A small text-conditioned image diffusion model, trained from scratch.
Model: 11.4M parameters, 32-pixel images, arch dit, text encoder width 256, text encoder layers 6, text encoder norm layernorm, text encoder activation star_relu, norm rmsnorm, activation squared_relu, moe expert_choice, num experts 16, patch size [4, 4], layers 6, width 160.
Rows from block 3 of the denoiser of a small text-conditioned image diffusion model, named by matrix and row number. Rows with one number within an expert belong to one neuron, the router's apart. Each number is 128 + 32 x the weight over its row's rms, rounded and kept within 0 to 255. All counts start at 0. Numbers have three digits each. After the name is the row's rms in percent of the matrix's.
Before each expert's rows are labels from the 100 images, of 14976 (inputs lightly noised), where the router gives the expert most weight on average: "top examples" is what is common among them. Only what is clearly more common there than usual is listed. The data: photos of plants, animals and fungi (iNaturalist). In brackets: how many of the 100.
# router: router (model.blocks.3.mlp.router.weight, 16x160, trained with AdamW), inputs 108-159
# up: expert up (model.blocks.3.mlp.up, 16x160x160), inputs 108-159
# down: expert down (model.blocks.3.mlp.down, 16x160x160, transposed), outputs 108-159

# expert 8
top examples: class Aves (99); phylum Chordata (99); order Accipitriformes (49); family: Accipitridae (37)
router.8 078:171157144172113107055159119104156097127134070193155113184126082077134126129129113113100137049156173094102189187144116131093135108134116086172203161117142160
up.0 099:126058142110054098131072095124101161144117107134146170130116143107152113114114149116148140193114180107131139166100090138052085139158157115119180064168144168
down.0 112:156081130076156181110084141147117117154165072108081149134124121171119131093129141170123138111108113107120139106100081117099166116139167100138139057102155175
up.1 125:141062090103110096125158067119162105139079149114138175124145100112121161142105108086167128063115122182103077146167137077132116104102144153129115118128130112
down.1 113:127113118149094139098134098109097180122090153092159133125078111119064124163093128115117141193108164135130183126111102138113091140165076089047046110094134152
up.2 102:127160146153146146090096098160161193149107121130118183103127090177170146078154118123121148095139152147131168192150140184114074133128162123142130138175179123
down.2 098:166103177097129068082114105144130117126105158105141226078140123124141105117102137156095094120154103143114077143121159110064110112096131117112116139109141141
up.3 113:109111112208142116094130102131104111124116144133229160149137128115160113062116121158113129087128142101117148128138161102105098136118150184219183155104118135
down.3 139:101220154164192078123115096158128163116108102185098099142077123109114151165122143120093131146143141052167137148127088158083128126156143083116206137151085184
up.4 100:129139088153122166141154102123056192124086239164046126087149148097137125109075096149137150093159129119136145078196157146101087188205154136126102127096131145
down.4 111:127095149135125150157133138119089152119207255103146122170084151146117127132200124102071106129159111103149138146098115049154163166123134172128134130154146128
up.5 088:167147123143135083072136149089128147125152055138143147169112135105152086126109166165127124143139117145131152203075156100107115121129175137092114104060105125
down.5 089:105101095096123105111116180149119167140143196081103125168139140146152185162134155118126116061162137157076173144187131121172143088179150168121097131186190152
up.6 093:096099174124157072153137129121115124144154151108146172139135128095102103110107121097144093093092084112050147100181121108140092112122153141123218109136054165
down.6 088:139100096064128152101147138127156158117124127136124121139151125155133138155106142164116118083152094037102130166082119098096119085112081069085143136108132162
up.7 090:123163083184121139160139061106078138127118070102094126139127124084155163104150118079095118099170101160087142170166078148098133105148168116161160142113165165
down.7 106:161125102113121099110121124118063109130121131112149123109073148126085127102149102063103181103128118119138121090081149145174126091134148127114135138142181185
up.8 110:107115127154154066140132116136112198124140000159079091128112104123192126124074121111110142083121100132095084108095135164195163163151126138180203115126133146
down.8 104:141130166129129166123089135107092129143137067099191056089069137147124156104157088184136144143116069162158116119126170128057171147159172098153162084169109123
up.9 094:121118097109174093147131138134109163133144110138090122166140140151170097153157139145154143118137145185123161121031137157124118111090159102153098098121080167
down.9 094:148138103135150150111106186124104118168108123127129128133161109103088145147120133145128102184087141127142124157075165119098128074101158123140099119197117133
up.10 111:141137154208127136130119178111055124144197106174203183168125148129129143156147175139116128152117156124157082093145139120060092168143084132180177139168133178
down.10 100:117115184182189081127106085106061136119061179130109133129066105157162164125089184092087135151100115172092097157128112140156078154133119212115194124158132130
up.11 107:083110125156099132180138111132083162137191091230051098155129131076113157130111153137144108111130144092088167113095102168143125136110153118167143182110134095
down.11 098:147186112128098120191165137078098102113105110120138099217111168147146106110133107158201114099134170119121222142109085144148153157087123146171176115149117141
up.12 081:102159109114167073087182112119117155171132109107159160141135123108170126141153110135082126159082058166153121135079152124138129118082132085069139132115166146
down.12 073:101127160103147134124142096060121109117137148125083112129145136147135159152097120103150123130115169094171154194149104102084118148145130078120140165155188088
up.13 129:139152147145139094113142178114080118124121122132086173086128146106135135071113129092094146130133155107081198092143116156106153136089102094068173151097148123
down.13 133:140113134119111195093148124113170120122156086118116118148160152134115125153175124171100117151114173141197000153126129131076087109142117125231083122183166134
up.14 092:078083115132125130151119090152059105138125133169138158128119143113172162145137135136094117083107190127112150151107098135182135097148140199203220127155121085
down.14 108:126103139088106128106084118127125167134145161119135125169126098123156136125091168092109131180179090105143195140154107110110133131115093104198161156104160150
up.15 100:121110140154124104115150070131106078149036103116113130107120144129140178113108128060103125132152175092108140134155168155144167098144119072181181174143089136
down.15 099:113139140138100137105154103152116139109097221088120169152136158113173084084113100134102121179136116126158191153150130122140113125088144153158074131135153123
up.16 114:124145111154116132060127130126110152154143122137148080108127084109176054100170108167153155133070120178160142088106086105112133142091151133157148079155166165
down.16 097:100133129109127096159113107147141163120097142124144126097123150137132113103180115163147135117119170123106111123132115060107133145162133088113175161101092073
up.17 102:155146141165155117146134188133137126137116099183091082099112128090176140157159102126130125107153149193176140120099106158090130114035095132129149125092107222
down.17 103:178107092151053140130108230119150089121160114125171067136162141162095126121129088125115134148146090122168148166109155161073085069107121065198180122129130146
up.18 090:105114080125144140158086145141078119115121108193100160122107102084160118109101123149131131099075075124141071196062113176047152132129141113143089134116132147
down.18 098:097115164205144136121090150147110080135099144117111154143135152112125163167149146171066138130142141179156156136079096181144181115151139233126000154135089103
up.19 095:163095137135125115126104112126085175151065174184094129140112120143138108142159138170167126130168126123107112160117085147128131117121121159145172132182194172
down.19 107:135094187089153103159100134134099150088132186098077161142072148142111119097103114166151132106127137091156086132073148074130148181188105152107081139113127134
up.20 091:091157103138115138115091128129221018133074121196107147087112103098129146144158142135172137153121117126108098156124092137118135061103118113116079138138029143
down.20 079:131124135122144207059128130124153177101132129108174112141140121145102088155076109147134121128082153080162141072087123100136111159148169101183163152153094153
up.21 107:122082089102117170125115133153138104143139047219173089147135106091154141106180137149134130127158139130119086094144109140095130092100179154194135151078074142
down.21 116:079157066136133124141105159105150110115176119200145080149090115100146183082107121202145110104138177202191154118091127150160113163152224141094154105113143118
up.22 093:134100115218161143046165086165106105136098145160056063134118170115217139141140134120150108138117151119151177148137098136154133121138098123127128167087131115
down.22 097:125120106138105114170161110130136137112099124077160202099134115100153101155117134145073121156213082139162141140042092101139122131128099165185157135119145135
up.23 125:110141169157145123179126064118145155147155126186142093120139137095079114109094108170121130183101157087138167111114144125105097102148161137171137137151142108
down.23 119:127107113101108214176147118098058165117164185107133092107078133122156136097070116087122130107138153181102160138121129138127218162203127096154099114142104165
up.24 103:136149121163184124134145136105092127109160161109086114150116108108137119094133137170075117122142103120153064134156078083145130145161157072129135195166193167
down.24 121:125140150142184134112150111125153165115094128104099166118109136139140136149188128105113138156103135091123062099180111070124149170136078180165213158089108081
up.25 117:149093124185149142150159122111138133140131210152085114166132133107215132116133138138144131172117159179052098165156139124104144119124147126165130087197183136
down.25 119:096100129126197136166138101144132118119057059172144097152082134106157157114089146053127128122119161182133102113079097108086097132124145119088170126067124098
up.26 106:137176109120138094114164108079159148083137162146130133123128181127095179168076136129136111090189141129136165137076060140147127136127150145163168143161134135
down.26 081:146124075095082125102149166111183101139061164096088143092102057143084090139119164144199112156114142126130121127224100144112128172134113121111160133152116109
up.27 101:116134161047163064143129106114080148113156078139114088134139199114194062167118117143122126144098161173120111160117125118124123167143096113168157126088156148
down.27 102:111137185035086138088132151160088142113099098139091082115134096105159138149101143139156152106197141162127124168098164108155207144118114138133120094142108106

# expert 12
top examples: class Magnoliopsida (34); phylum Tracheophyta (34); kingdom Plantae (34)
router.12 100:139073166083114135215085143117121139167144031097133118134123129143086131122106119150093122156127140128166056105133163092158126114112126173034052063162052089
up.0 112:148119188145130164132126080146155167117104109255147151138129133139148148162116133104157090110104103155140103124164055114094148110180153108080077069125112115
down.0 111:154135135132142085110168098150094099051145146105097082087125079124162048140121151104131052120092117172101105097129113102191129155151116135138122118169117116
up.1 091:090159188047138120106106166136154104109058071197130119177112133106132119149164116106115133097133184157155134146161160083127118131117149159125065093186114139
down.1 102:148178135086139121106156160132191097104146142161132179108107108117110114121108135113115139113048141100175177097205097118109097158084107111148100115000106094
up.2 106:141041104142134115164132109140150132142163082129146064118127112087191138135123141116103106108075108143143060173168041143135143119147101158095141094134079184
down.2 105:112131113155158192087165120161164135105129122115081119131109109101126140091109121133096114127111155159122146122095137097062145084163194155091138141082137238
up.3 090:143126093137123107111075143195095108135040082120104141130140124078133145062149141071145138106187166188098150081134178132165196111127090180105104154146157122
down.3 097:152142146159159158131176118081159127114179163102112143182097115164135144175161168157157113103138113103121173070129151096138094111078131142147050154094089119
up.4 100:160115144083121125128122118104110113124107122166130114118151147141124178151093141090090146056129161127131067107112140076085147150091124160101065135076129117
down.4 100:106146114089155113132114120123110086112068185153159141125102126144140115098162129141104121128132086154137134127159142108088093119112101112143067113137130075
up.5 092:112138108124126120164104148128090118128116102176136097132143148115125123093178111106109133128172147120153096118121130110068216139080233142091129188069137133
down.5 092:144132122080162172097124167106109164141151138103161118117137111143096111095121153104103148163142114122136101117141143136145147097143233116132136091158139191
up.6 118:164113148128127172186155143181101167169098036115089110155129071174174128103129115220141072129136134114149172128100118123059190115156150109146171089141115168
down.6 108:068201117148134180139142110085112152097174136132081128120114073211095090145102132154086196160097149091115137127057169112129131151128116080148106109111111091
up.7 091:100158164101101074133114119104129144106091083144108172107140172163144135052147096148136150132143136110108138179119114163079141138116109107077105126114131073
down.7 094:125126152118120162115177030159149149127151108098118100147121168082177074099105118134123126101067128108080108180120082083194148139109171086098123114115124088
up.8 082:129117123112145092063167151140121143108148045066153169148119135138128106128197167132133111071092089106162122113130148103166116165092077143152175116157080115
down.8 088:102169085088138090097133114135112083084126072097151179116167151099173112087139143105159113109155141157121115137114136129187112254143110122196165096153120129
up.9 089:090156171179073093157096142152119102160116099163104049124110187085163100123136180151112074134108087141113121141142118164159128126131115108058096060171161207
down.9 101:094149103111089121057105088138159147136140090164118120117152064221164080078131183138152076030090099155116148151098167144114142132117135136131106165118082180
up.10 105:034060139112102142124112109151167083076144104091123133138129116147159141099161086118102106055113128164149162140200120177098150083066169146083109110100105091
down.10 105:208098136142091193175156175138135102164097161172165101125145118133084132192142206139055143069120121063089117127104096135156152127111126181141125107165171112
up.11 107:099156107165107168140163118094123111125124071101040138126122111080158129119117107106111148083093071152095146139115091146146117098101129146106096193084094129
down.11 099:194144142169154134135112133172133122107169113106162104152133135072114135210099179103123101092068143153120127120170133084136150081111140101154113061094107179
up.12 119:135132092062091146073138074128115156127133082196107085135144143136097155156129125032101132090122156162163063126109094138152165147095140135116169162109117078
down.12 104:122121141109110142205091075157124124100162104098196129084139127139090106109158138051128123110146197164097071117133141133103117129108041146120069100141141133
up.13 083:105132105073108156070150183136119114139115181097162145031153109132158138132119105110114137119115085102141106116126117133174096099124152065122061133090176145
down.13 086:124113143144128078152097145097131111180106164085114149209153141141162110141171096111125133147155096115046100119125149163087129165129098159138160106165119164
up.14 078:077136085099121122181121144154128157137158155062145087097141135108078155196146166091133180111139153115109117136170163156109089119116185116052176174099112174
down.14 085:101143113149165129123097093148091167141155140090153124163139122164128147145133165124163184150134184137123121132125124127139073137150142113149124144094223111
up.15 097:125136157103106063104102093116106105124104093131126116192147094115152143163105106107128126089133121096188091121174059145138104078079160148037093116127041156
down.15 100:158109099113173121115182106139085122135099078183126182136119129159186194136115172127135148141108128118169127118166138184159134065134123147190198117171104129
up.16 096:119146182113112127089047141190125082133108155087119104105127131120156103059157160102086177157100166069150163157077148143176110104149108147074142171077087096
down.16 101:176094154188080119107171149079149171119126139174139152177121114112125154190138109127081087140081181122121139172088092158085159165079090162119139135098129129
up.17 117:127101193134149160119074124118095084158121115123121166136127150105142130123183100197142148119121099084201070140108123134137136117113174152066080098132126187
down.17 108:122166094108115111142174124181154119057153152113157098143134153103126137084168167106130154158160105061173113159084113159124094152110122136116126099142130114
up.18 103:120128140119112147147131107183205111097155107094107187155114155134168126139118189117107124136129109136184128146106168099161114154117092189125029119100127112
down.18 106:116119192129101075143088133119147147152133159142160169171138137150203112157130102129142078084153127153124144125100098147157128121145163121102136112175160139
up.19 124:091170106138132134167151120190142091059102087084066112168132169148078144106186149051095164070168175187065082138087115109109149169091126134116148132149048120
down.19 119:137077134107133153152115070026125134195088127131111143100127150113108154154149104096130098107173147092100151134124133139135075127109117140106114112115093084
up.20 091:151076118098165179164149112106102163132067134188113136073127098123171150112139118178141155055097103112119121092130158101089168104102135107073160074052157130
down.20 091:134116134107138179150136145099158133120207153123144125153212067199106101122098164148092141129104085161147149113148094119091210099149117153140107142127146150
up.21 119:138146123160118134138029096169173140055117144172170149178125122138192060069155161098146105129177084131151103160136091172114130088127158142124037080122106123
down.21 109:114161129148115104124198214099083138207160172157154117134124104135183081127188111202116184070182149104085132145125153130127161173100137108138115130155108098
up.22 087:094170129085123152151074145146189151119136117090139175146138146143147110131132092134168134121161083087125096105102077096093119054156081134075106087133174083
down.22 099:088104113179134188135148126124136142056105105084128109116101146064155138148094114113112130066096149095114192112063164189094165101117117153137102111160223167
up.23 101:115181128093084143133125091154104088123102154089119171068133115109097142167077152104127116129155138121105100124157099116175068133189114108040093081106137111
down.23 097:112088088166113106151094113123106087170163136128170164148128050132135159107165123163111130105181110150101139084111167127205113111150157144080101148204127130
up.24 100:138155117127125135165185181139079096103135094105094129135121188144166130178135073104077125146130147156091091142112111156092176129139163144125097151124093104
down.24 105:153116086131126116119079153105148111213103147135123130147127166188092155150115161097103139168109159125155134147162114137108137063100129169123152169130078116
up.25 116:090144113110147119129179069196126113137129107155146091151113129148120104103153149149134142084127135135091055149129128106074132084110147152092163100127080207
down.25 110:155178160061169142121051167071111126166080124104061102153103072160100047151175137125125085115114141077099130132163108156090112147087117119154168170147102120
up.26 110:161123124133114150132079075137136099144143090231150093146131175125150118102142157079110099110146064145146114126184063172080114106111147138045073069097071154
down.26 114:153081141103155096139141142098139132175147178158194160116117159077165201123152199111169000165147102098100154090174139121163102123135125107113124138110092151
up.27 106:187120182135096136083116068165137123137082135171146044159123074167203138094150112141122072186137112114111122137140139131075093114087138093089146085112111109
down.27 106:073129049129113163121126174092116147150044137107146145106102036152108140141115128111130190161065128136170089135159121131050135102098107126146093135114143113

# expert 13
top examples: phylum Arthropoda (71); class Insecta (66)
router.13 094:153079108137099146160112163122189120139106048119166108151124108100056109111154142116140141122164091100120125175125093123140164095208133121153113146174166122
up.13 098:101154165098092013128109091130124136134115106122123174162121068143193150131172138128125101177151127177162093159162133108151142103114149147096122082125107140
down.13 101:140176152143191094106082161159154136158123071137176156157153085131111131112112118125116203142132098172109169117084108127141112171131091075183166060097095141
up.14 088:124114138202129140147138141157181112151148105135138082142123042109200143135155132092158160111163126120118115133145123119103095136096119128075120148141137148
down.14 090:099117170101167093107143129183093118128156115117061110162133182134130132113131113146135138149140120148198135155073114105136127187121169127092130138127182101
up.15 130:162071143140160149134148162087132087134152104087204159076133157104123103128135116116153135156148105127113090118086116170157124128124128174119130119100114153
down.15 124:108079082166079166114079184227135124126141157104163142120097145131145068139123179143096105053156145148127110148115117110167158109079130117085089090105116132
up.16 105:117159068140120154152151122103150117136099094110109157161132072145102089154098065151169120168130106163118097114136107134059056138182098152059099156150177090
down.16 092:164107097106140195148123081135152158134060101132066112159091113151117127095077122105097134077072181163115131080120121160125159146118131165226134129081151142
up.17 097:110186142114130125092115112071146118163140129120132141103124133137113038119100150185162140096133101133146134145109179087116151171118186134137105131144149139
down.17 100:118176190120163086145115079137136130165076171106109115109179079091094144118138191116087142152174124076093148136167138157147120175122118137197127166086121138
up.18 096:170169106142147148142120090126144085093130169157047087166132116128158161047135106096124145174165125101129108088155112127096098148223129137088110092097160143
down.18 101:131105076093115139125094121146083101099104108142129114119094142139153184182138084160164174115075152131120109103144133170131163129083123073120107148070147118
up.19 103:137090090142148160115132127118103145132153149176154133122131167142059145104186126183049155104101129102125170127161147120144085147160182128192189175061155069
down.19 091:119144118136084073183185046073112157155139107187088209134120127115141103071125119089117158156122149179168121154065092119043120095088147068141122114211149120
up.20 095:134146100065077116152124131152161176165101133126085091100126142110169150125141110154070157150104126101166134152128085141169128144141117143090104166113151100
down.20 110:114120109153137232120149080172123121089145083121161128119112107171142155133112090099116127186146140161097047095132150152108119138159112138132104118142082112
up.21 093:133093107073132067092134150110121097125157105136153131147123094134143104152138141066084133121129110137123066180072129078132145191146118160043021143128113114
down.21 109:118099138084130150072106163099105110159144133250092092111156113094132117111119143117159133169117043149085123150067137114145161088101124108150144096095122122
up.22 103:150165114182154146124133082108131132132124174203129108052143086141118208097136114120134111157156096117148140177103106157167100075151099114121170165135112076
down.22 099:157195165136103103158106106118142052142076129096079118085161162121078085108161118089132155174114120092128140146159126074148099188152121081178113128105077120
up.23 088:137105141106123035126118153159162150126102048147205149154102126126094105091160120096131128046093101146084175147112127088063146117098131228158109138176105117
down.23 090:144178122055152153123118145147058140150086152153059173140162106136151101158186146168102117118160130138142142127170143100179117106093101040133099152108153107
up.24 114:087143078157137116165075113158108107177101079139131094063127103195169110088192100103143183104116142124125153121124109180118147170097132127115190150137116113
down.24 123:150123081075138154107171129111057113080104150110132143135095123208106148092166171116082037099054133128119130095154169112115145126170107199132138106133165125
up.25 121:115133108194115210184125135109128095119125064099142153141145111124117145115147141099186114184135138167060092151112115182201112169105137187110148126121077086
down.25 122:153137152177188157127161118067105101140154124180127145159092118113148139178123083143101148142111131143123131124209119152161139132158116067108127155206109158
up.26 105:117092061162152154173156195111093092096170176107120183065121122140124122174135106141128100149115067085114140140098142093117176146111133134121074130109137166
down.26 103:137086122105090092129095106088183123135106205090142132109098115147092104095120108156176134153088106093080174119170144083155089161100157186156139108144123090
up.27 007:094101052110194107146098096146150099070128153118148137141111136168171187189140141108141181146104101159105103178082179111160132120094104132167147139178122119
down.27 007:103116168107085197157112113236149084140140134142121141170153142098101114136077127134133161127129202110123127106164130106130111103086148149156084162166116111
up.28 143:097129122124125173145107128153148134099117081137116128105132140117144160130124105134052116069117178070107136134159130185113168098123152189123135154133133134
down.28 141:164116114127127117121163064117128151177071166131155101125093104131090143154104197137132130153094133099106084156153094088124116136116155136097091193120121091
up.29 007:129083074129083129191082164085145113146124120113142206079122118137114151140084149174111161146093171127153122118173177108085098154137086137098091151133113115
down.29 007:107137104155139121149128114078126075155107137133118140102127082083129074137120252101066120104126140135060131156142185125096117141122120146116160113163119138
up.30 097:149080147140155162146094136112096094117080061161149110099141144117180117113141151126096129135185145158146045132163127099085148118106111126128089122055144126
down.30 116:109065148193087069181143134105161129139161122155195108118085139124149154132112110188105120139126078169146045120181132201122149123122208168079164153136087139
up.31 101:097107138109106091152133132087128142134121065123094112094113113088135067184136088122135104174149152136070091170010083113111113184133123128085179100166115107
down.31 110:193130109158109179136201166094107143109148125114144129130104094082086079148144169115103129128182123121166186094160117132106124082130172080158124153147098135
up.32 069:122085119163141129125055122112116143108181105118149177126147133099119071138124172137155118162100169077139152082104108119159149128138125104165149124144164091
down.32 069:130099098071070155142089120096104117113187132151116128151147162121156139131082066152128092090098146160072156174071156121090137105145166133107103146164108111
up.33 095:136160124185134093130099124152085133148155091148173152078131134101118115159138157096132166081074147122161072152156165117139153109114155099123125134115140157
down.33 092:171175175103096099164115144108152093190180135168142141115110161092123107127138153081153128129158137118149156138088075087077107130036135077145136098103126141
up.34 007:168115154159106090081149066092131152137122175161176110117131134118152137115132113154175108180170127152150212122087129211086097120092098088098143121150100122
down.34 007:162152115102097151161069100108161144119133107116105124138130084151113112085119158115109086135091111174153054099085120160131162084141086092105150174094124142
up.35 090:111109104135118173113130079136104166118197086097167104169142142107148051092107144109127072089094071170089120187106133181168161156199188106125172118155179129
down.35 082:137130140158083093083133119119135142100080148186080138128107159130133131140076146150134135114149165112165097145114076102153172181131079128170165162112116153
up.36 111:177130108146144113110104117143193138109142180130173102168106154139061134132132176177113149187103081107090130139102091121112151091157181122108120115107122115
down.36 098:126140138152099121108123075120157126147085090110146118151102149122136150166141116101085149101087153164159131048130169106075200115135130149156141168037072184
up.37 107:129121127162126082159114116132133107117064049147167112112107102098110088091205107101108109104131118137166126130175148141049177146176094097182142126096205131
down.37 114:133114149155145147112124105117132169154169159116107117120126124147138132142112128107105117107095151146107096092149114161165204141120096113125124137119147190
up.38 009:152111192137099166195114130117131157077186136111205176108130158106092153161105115090140097149066103178150164135127102127112113150089068136157135133144116111
down.38 009:119119150145073137100119127054084150101113142110109089108132123066086101199104050124149160131178160159113104145099154170118120124105143144114107138152107130
up.39 120:096112167112102157116117098117117148066121172109102121153137115090167201091127118139168165163095123144169076168120134099149105153183119098144158127109130167
down.39 131:206151118127140159106107126129133124224101085134108143123134120111130157118080143115109037160072111128135128137154132130099099126151083100149129099094105119
up.40 097:140171116077107118188127144110111144150054085149203136133124104124130172089182121150210152196150084154104059102099099098100124125117117155131135135100125140
down.40 099:137128134132116169092091125128109144124093133068150069123147083133127137120112166108091147059140144143068081148117142126121168090151028151178121109182119139

# expert 1
top examples: phylum Chordata (97); class Aves (96); order Passeriformes (76)
router.1 083:143084098140100154129159084117113114132077169207151146137124089122195134137126114149105126130160165110128197152139121144138149150182147146141199180018129148
up.0 118:133172108148130172143134142148094126176087116198081168097127112159175152118131131103107146137127153140140203169062141128118126100131136144079157083141154124
down.0 101:118098103074140171112131135078138119059109121117141131104129107176126118138128106098125092154135118096144177133086182118109116112143173114112150159119156183
up.1 091:141146076109136175116096104127130107182116141129183104165150065122156086068122110121114038195147186147126113190125111133122120130136176137118155137074101139
down.1 091:128145154125101109148099133148128169177130144146139176104136165116104121096114135124145012120136126097162099150147109135167149120135127134126129156179148064
up.2 095:146166159137198100116125128158100177116149147121170105155130122089178125082197185164139109103133128133153165126192135086085176222139105071151133185164151105
down.2 139:145118128170169153105143150170121138139127169151127098165122126171135137087109209126133086080087156142112084130116106102159096119145149151124136141158092152
up.3 109:131114187178123135108144155160117146129110204110096170158134137112144173106051135145084142180149173134127163125128135123178119134132164126093144111161196128
down.3 109:098159169142188149114161224127064123129090084150071137140128129147148111157104133078161157105137116139113149111125111035115122064067079058213157136064138147
up.4 090:113152104118096115119107113180212110081122131128082125126143146124132099132198147127157115174187152124139130104142144026082138102121108117046095164086130084
down.4 090:105147146211161097189124105166151165084103194094143121100148113181189196124122164141165115126081093097156149136162160116135123126128087103131124012098198134
up.5 101:072145096190102138047136153164168108148103168150186180166133202130198162195179170144148069164121128136124145172155076103122135132101176118114151116106139096
down.5 127:078160099132120111119174149149179153132120143135147135117097012153121101159099187091106053117176103115130170113136100130101124101144182117154116051106122100
up.6 113:134107123156127130133088087117136122158138093193158127060138137152118106151188107165196114142140118082113174160117133172133154103091166149150142149106100109
down.6 094:131152114196173083071149159137144100139093085101140145210051154110101141140120156066161144121120123120114146155050112080157099122066158146104123127000089131
up.7 101:134139117151152154103124135136134119140074108082106145117118122093123121164095130123119130106160086125080121107200180095113152107147117075166097112102125086
down.7 107:130108083056145093105115080135097074130151099144155165099103114162122144181126114111151150113131113187148054176193081104178139155143093085138123186105127139
up.8 044:143182130089103115127169141111103152099163158092148139195101167127113078129152120110076118141150160131075165091130119112169180158184105108169169090169144063
down.8 038:168097117153168182118136077152178152096140115133107138125127117149128100119186127160142102074111156121125077129096128097072116078144140087145155142228158145
up.9 092:128072121132140137131169077159130151090101142167153111137138124067126159097110095082156135169053109139155122189151123170109154146173121127115173127101120108
down.9 083:135140127136098060111186170198113093111104124115110132084089106189116124096119101151116184197139143094176111158134144132122141163105129174082045111116147108
up.10 103:130156094110189134075144140137136134114138102110093043151130137125125174124114135132181143175122125123177143115162113151125159100101158174125121148040150131
down.10 089:140123107148199122124085175120133105134126158149142137199070099090118066164068124132139139043143114141118142130107127103216127138101098121165101129105152129
up.11 098:155122062111099143127130138115158170138158158140152145077122119126140115137136154100081148175103190157115169148039140095152130115166149105043175125158150148
down.11 095:102135136125139119192085112124130109162132159136157163085117117138163142164105120124165125152158132078176246069115133117105147140078070120151134073127109083
up.12 116:132133106133098152148052085103091142122166150127132183085139119125118042124156088128179130136109124150137148077087064121156139083139160121101152060108185173
down.12 102:122146146172093090139151107173158133154157108167145158104083173134103107167124187180155148107140111122062104132115174104153091141162174141110142110147084130
up.13 105:117164059132094079078150102131115122154113073185147090079134111135155211119098101119090142098123103085093138134135133181182159155189108165090163146098067091
down.13 093:147161164153145160103159100101141125104121134059116083105137103161139132089105129181126034133069183141139156111081160096181150122154085146123108125113155130
up.14 090:165116151129127110100125146189154162138094105114113167151126099111191117175097152135134110252117095113179149176164118097132132118164113113119114117157080107
down.14 109:148134146196148109111064077197164113177097180131156131156116141125116180117142140166077093129167097139166169116115184165106153088148173119112086079117079153
up.15 115:126137120131126165129113133149136149135128083160128148162146139129139101120185109191112130103117130117121101100153164118099094164092163073247146148198185124
down.15 091:115179166101131130168148128114122096111196064183177146121094110122058132153137121143111113124118132108110126107113085172125144128140151171111123126160108087
up.16 091:098139124105124104136163101128160157059115145132137123167137145042105152126104147147131161116127145172181165178121094123138160132100163104143175147171166134
down.16 095:080128122116160136121120130142150116070122074113160128120126106201147147085109166122107160076175105164151114144104147140122101158127092126131095145097182166
up.17 086:165133140134180080121113112131137154107105132154120141091142144064120146176116119098139187159132147176119121121160134111169129156181126132042113085103132089
down.17 101:114187150158161140100108153152140123112094129108120165121100081186070112177101115145156219130143120104110187056110159118105136170129161133133144110148186086
up.18 127:152162095093135127159031148105081139171143143140112101102140094045127168105123146099145212138173113102161181172120111140147174123174140134100151121088171133
down.18 111:088105167132119133072200123139136162061123123128122134123115108028136193076126133143151060127152113125109076133141102158101089124176159146132113149199134108
up.19 094:134058125140184143208159176102066131093090102089104189132119142142095081103081173143068105174112156092149120109129125164120155102107178072166129103040057099
down.19 096:134190093135182111166178089073178136089150120065059154155129072092148103105115170157121124102117109163118118161144117237153116143102155085143144155172091114
up.20 105:096098111105115127111103077153115158131170130189086129085126130132104126134125152139180127139145133127137208109112149155177158136141112154094151104083101149
down.20 090:165159112127156079165126107143139111140128164119118131113167149164123157193134130076120152160128089129145164168132097128101200115107090131070193148099127114
up.21 089:102138146093102141118081146159135109096104158149192208147128152174130071076146089079102168176164159159135178137134126137201144138192142144086151167131115164
down.21 091:119127208143161121117156110135134133077126165134119147150133109074180175114088095139135186066112097140097161087109095131055090072100122111157108109110132138
up.22 106:117165136158187083136107135117139205135150164194182110099117130139078093093184063182150148140140168188127096088131143147054119090180185123144141126131208157
down.22 096:153168165151132144180122182141187126117103111065148192144084123134108121159099094125126143167100146079129176121113122089153133158116093155134219106074071079
up.23 095:089133148138131116080135171168101199123100145163118127122142086116148125042109106144124115158130127133085115145165129064183107167136119123169122131148129127
down.23 089:124103140117160117165166122148099138133109113122198128109134161137104088109146124131121118109190103072130083132073112152129092087119084171173096119087143065
up.24 099:128169121117138105112129111141142133105128143087041096150139150151169059158083132168082120157150153078086162133128137115117167167164061095232138134090139111
down.24 098:168115109103081152085197129105119126100106082128110164104111144097173143121090112096094103141112111105156096140170135102065177119176124116109127145115161155
up.25 096:119108119108156109078103089123152161122142109199152156147146132121168119116125148121094131142148149075108082057144145187095129130094115091164118121148151136
down.25 097:143157154187089101088131116129115118109150072103080108135065128114153148157143116079148138181073154142113116134137120091088111112047140187104092112156190092
up.26 099:135158083108132149072108136163108158120130160186164151117131151200107129170139092121152130163155144150162162143151123081134122139126142101140135121141147098
down.26 107:150108117159120138110128148149148138124152105116153130145105119032139119175104059083133150071100158122144126124123134125134113156141136104154100092101132112
up.27 129:143134138125084106100162143119130122134173094111122159107130099119102121166116137112110110132152150123074124153076166125080088139131119213133124115104122172
down.27 109:139152170110135088161143108128146128131125077146131165163123071103165086151116076120129156162133122158134125158119125117120137188107117119147160110046102122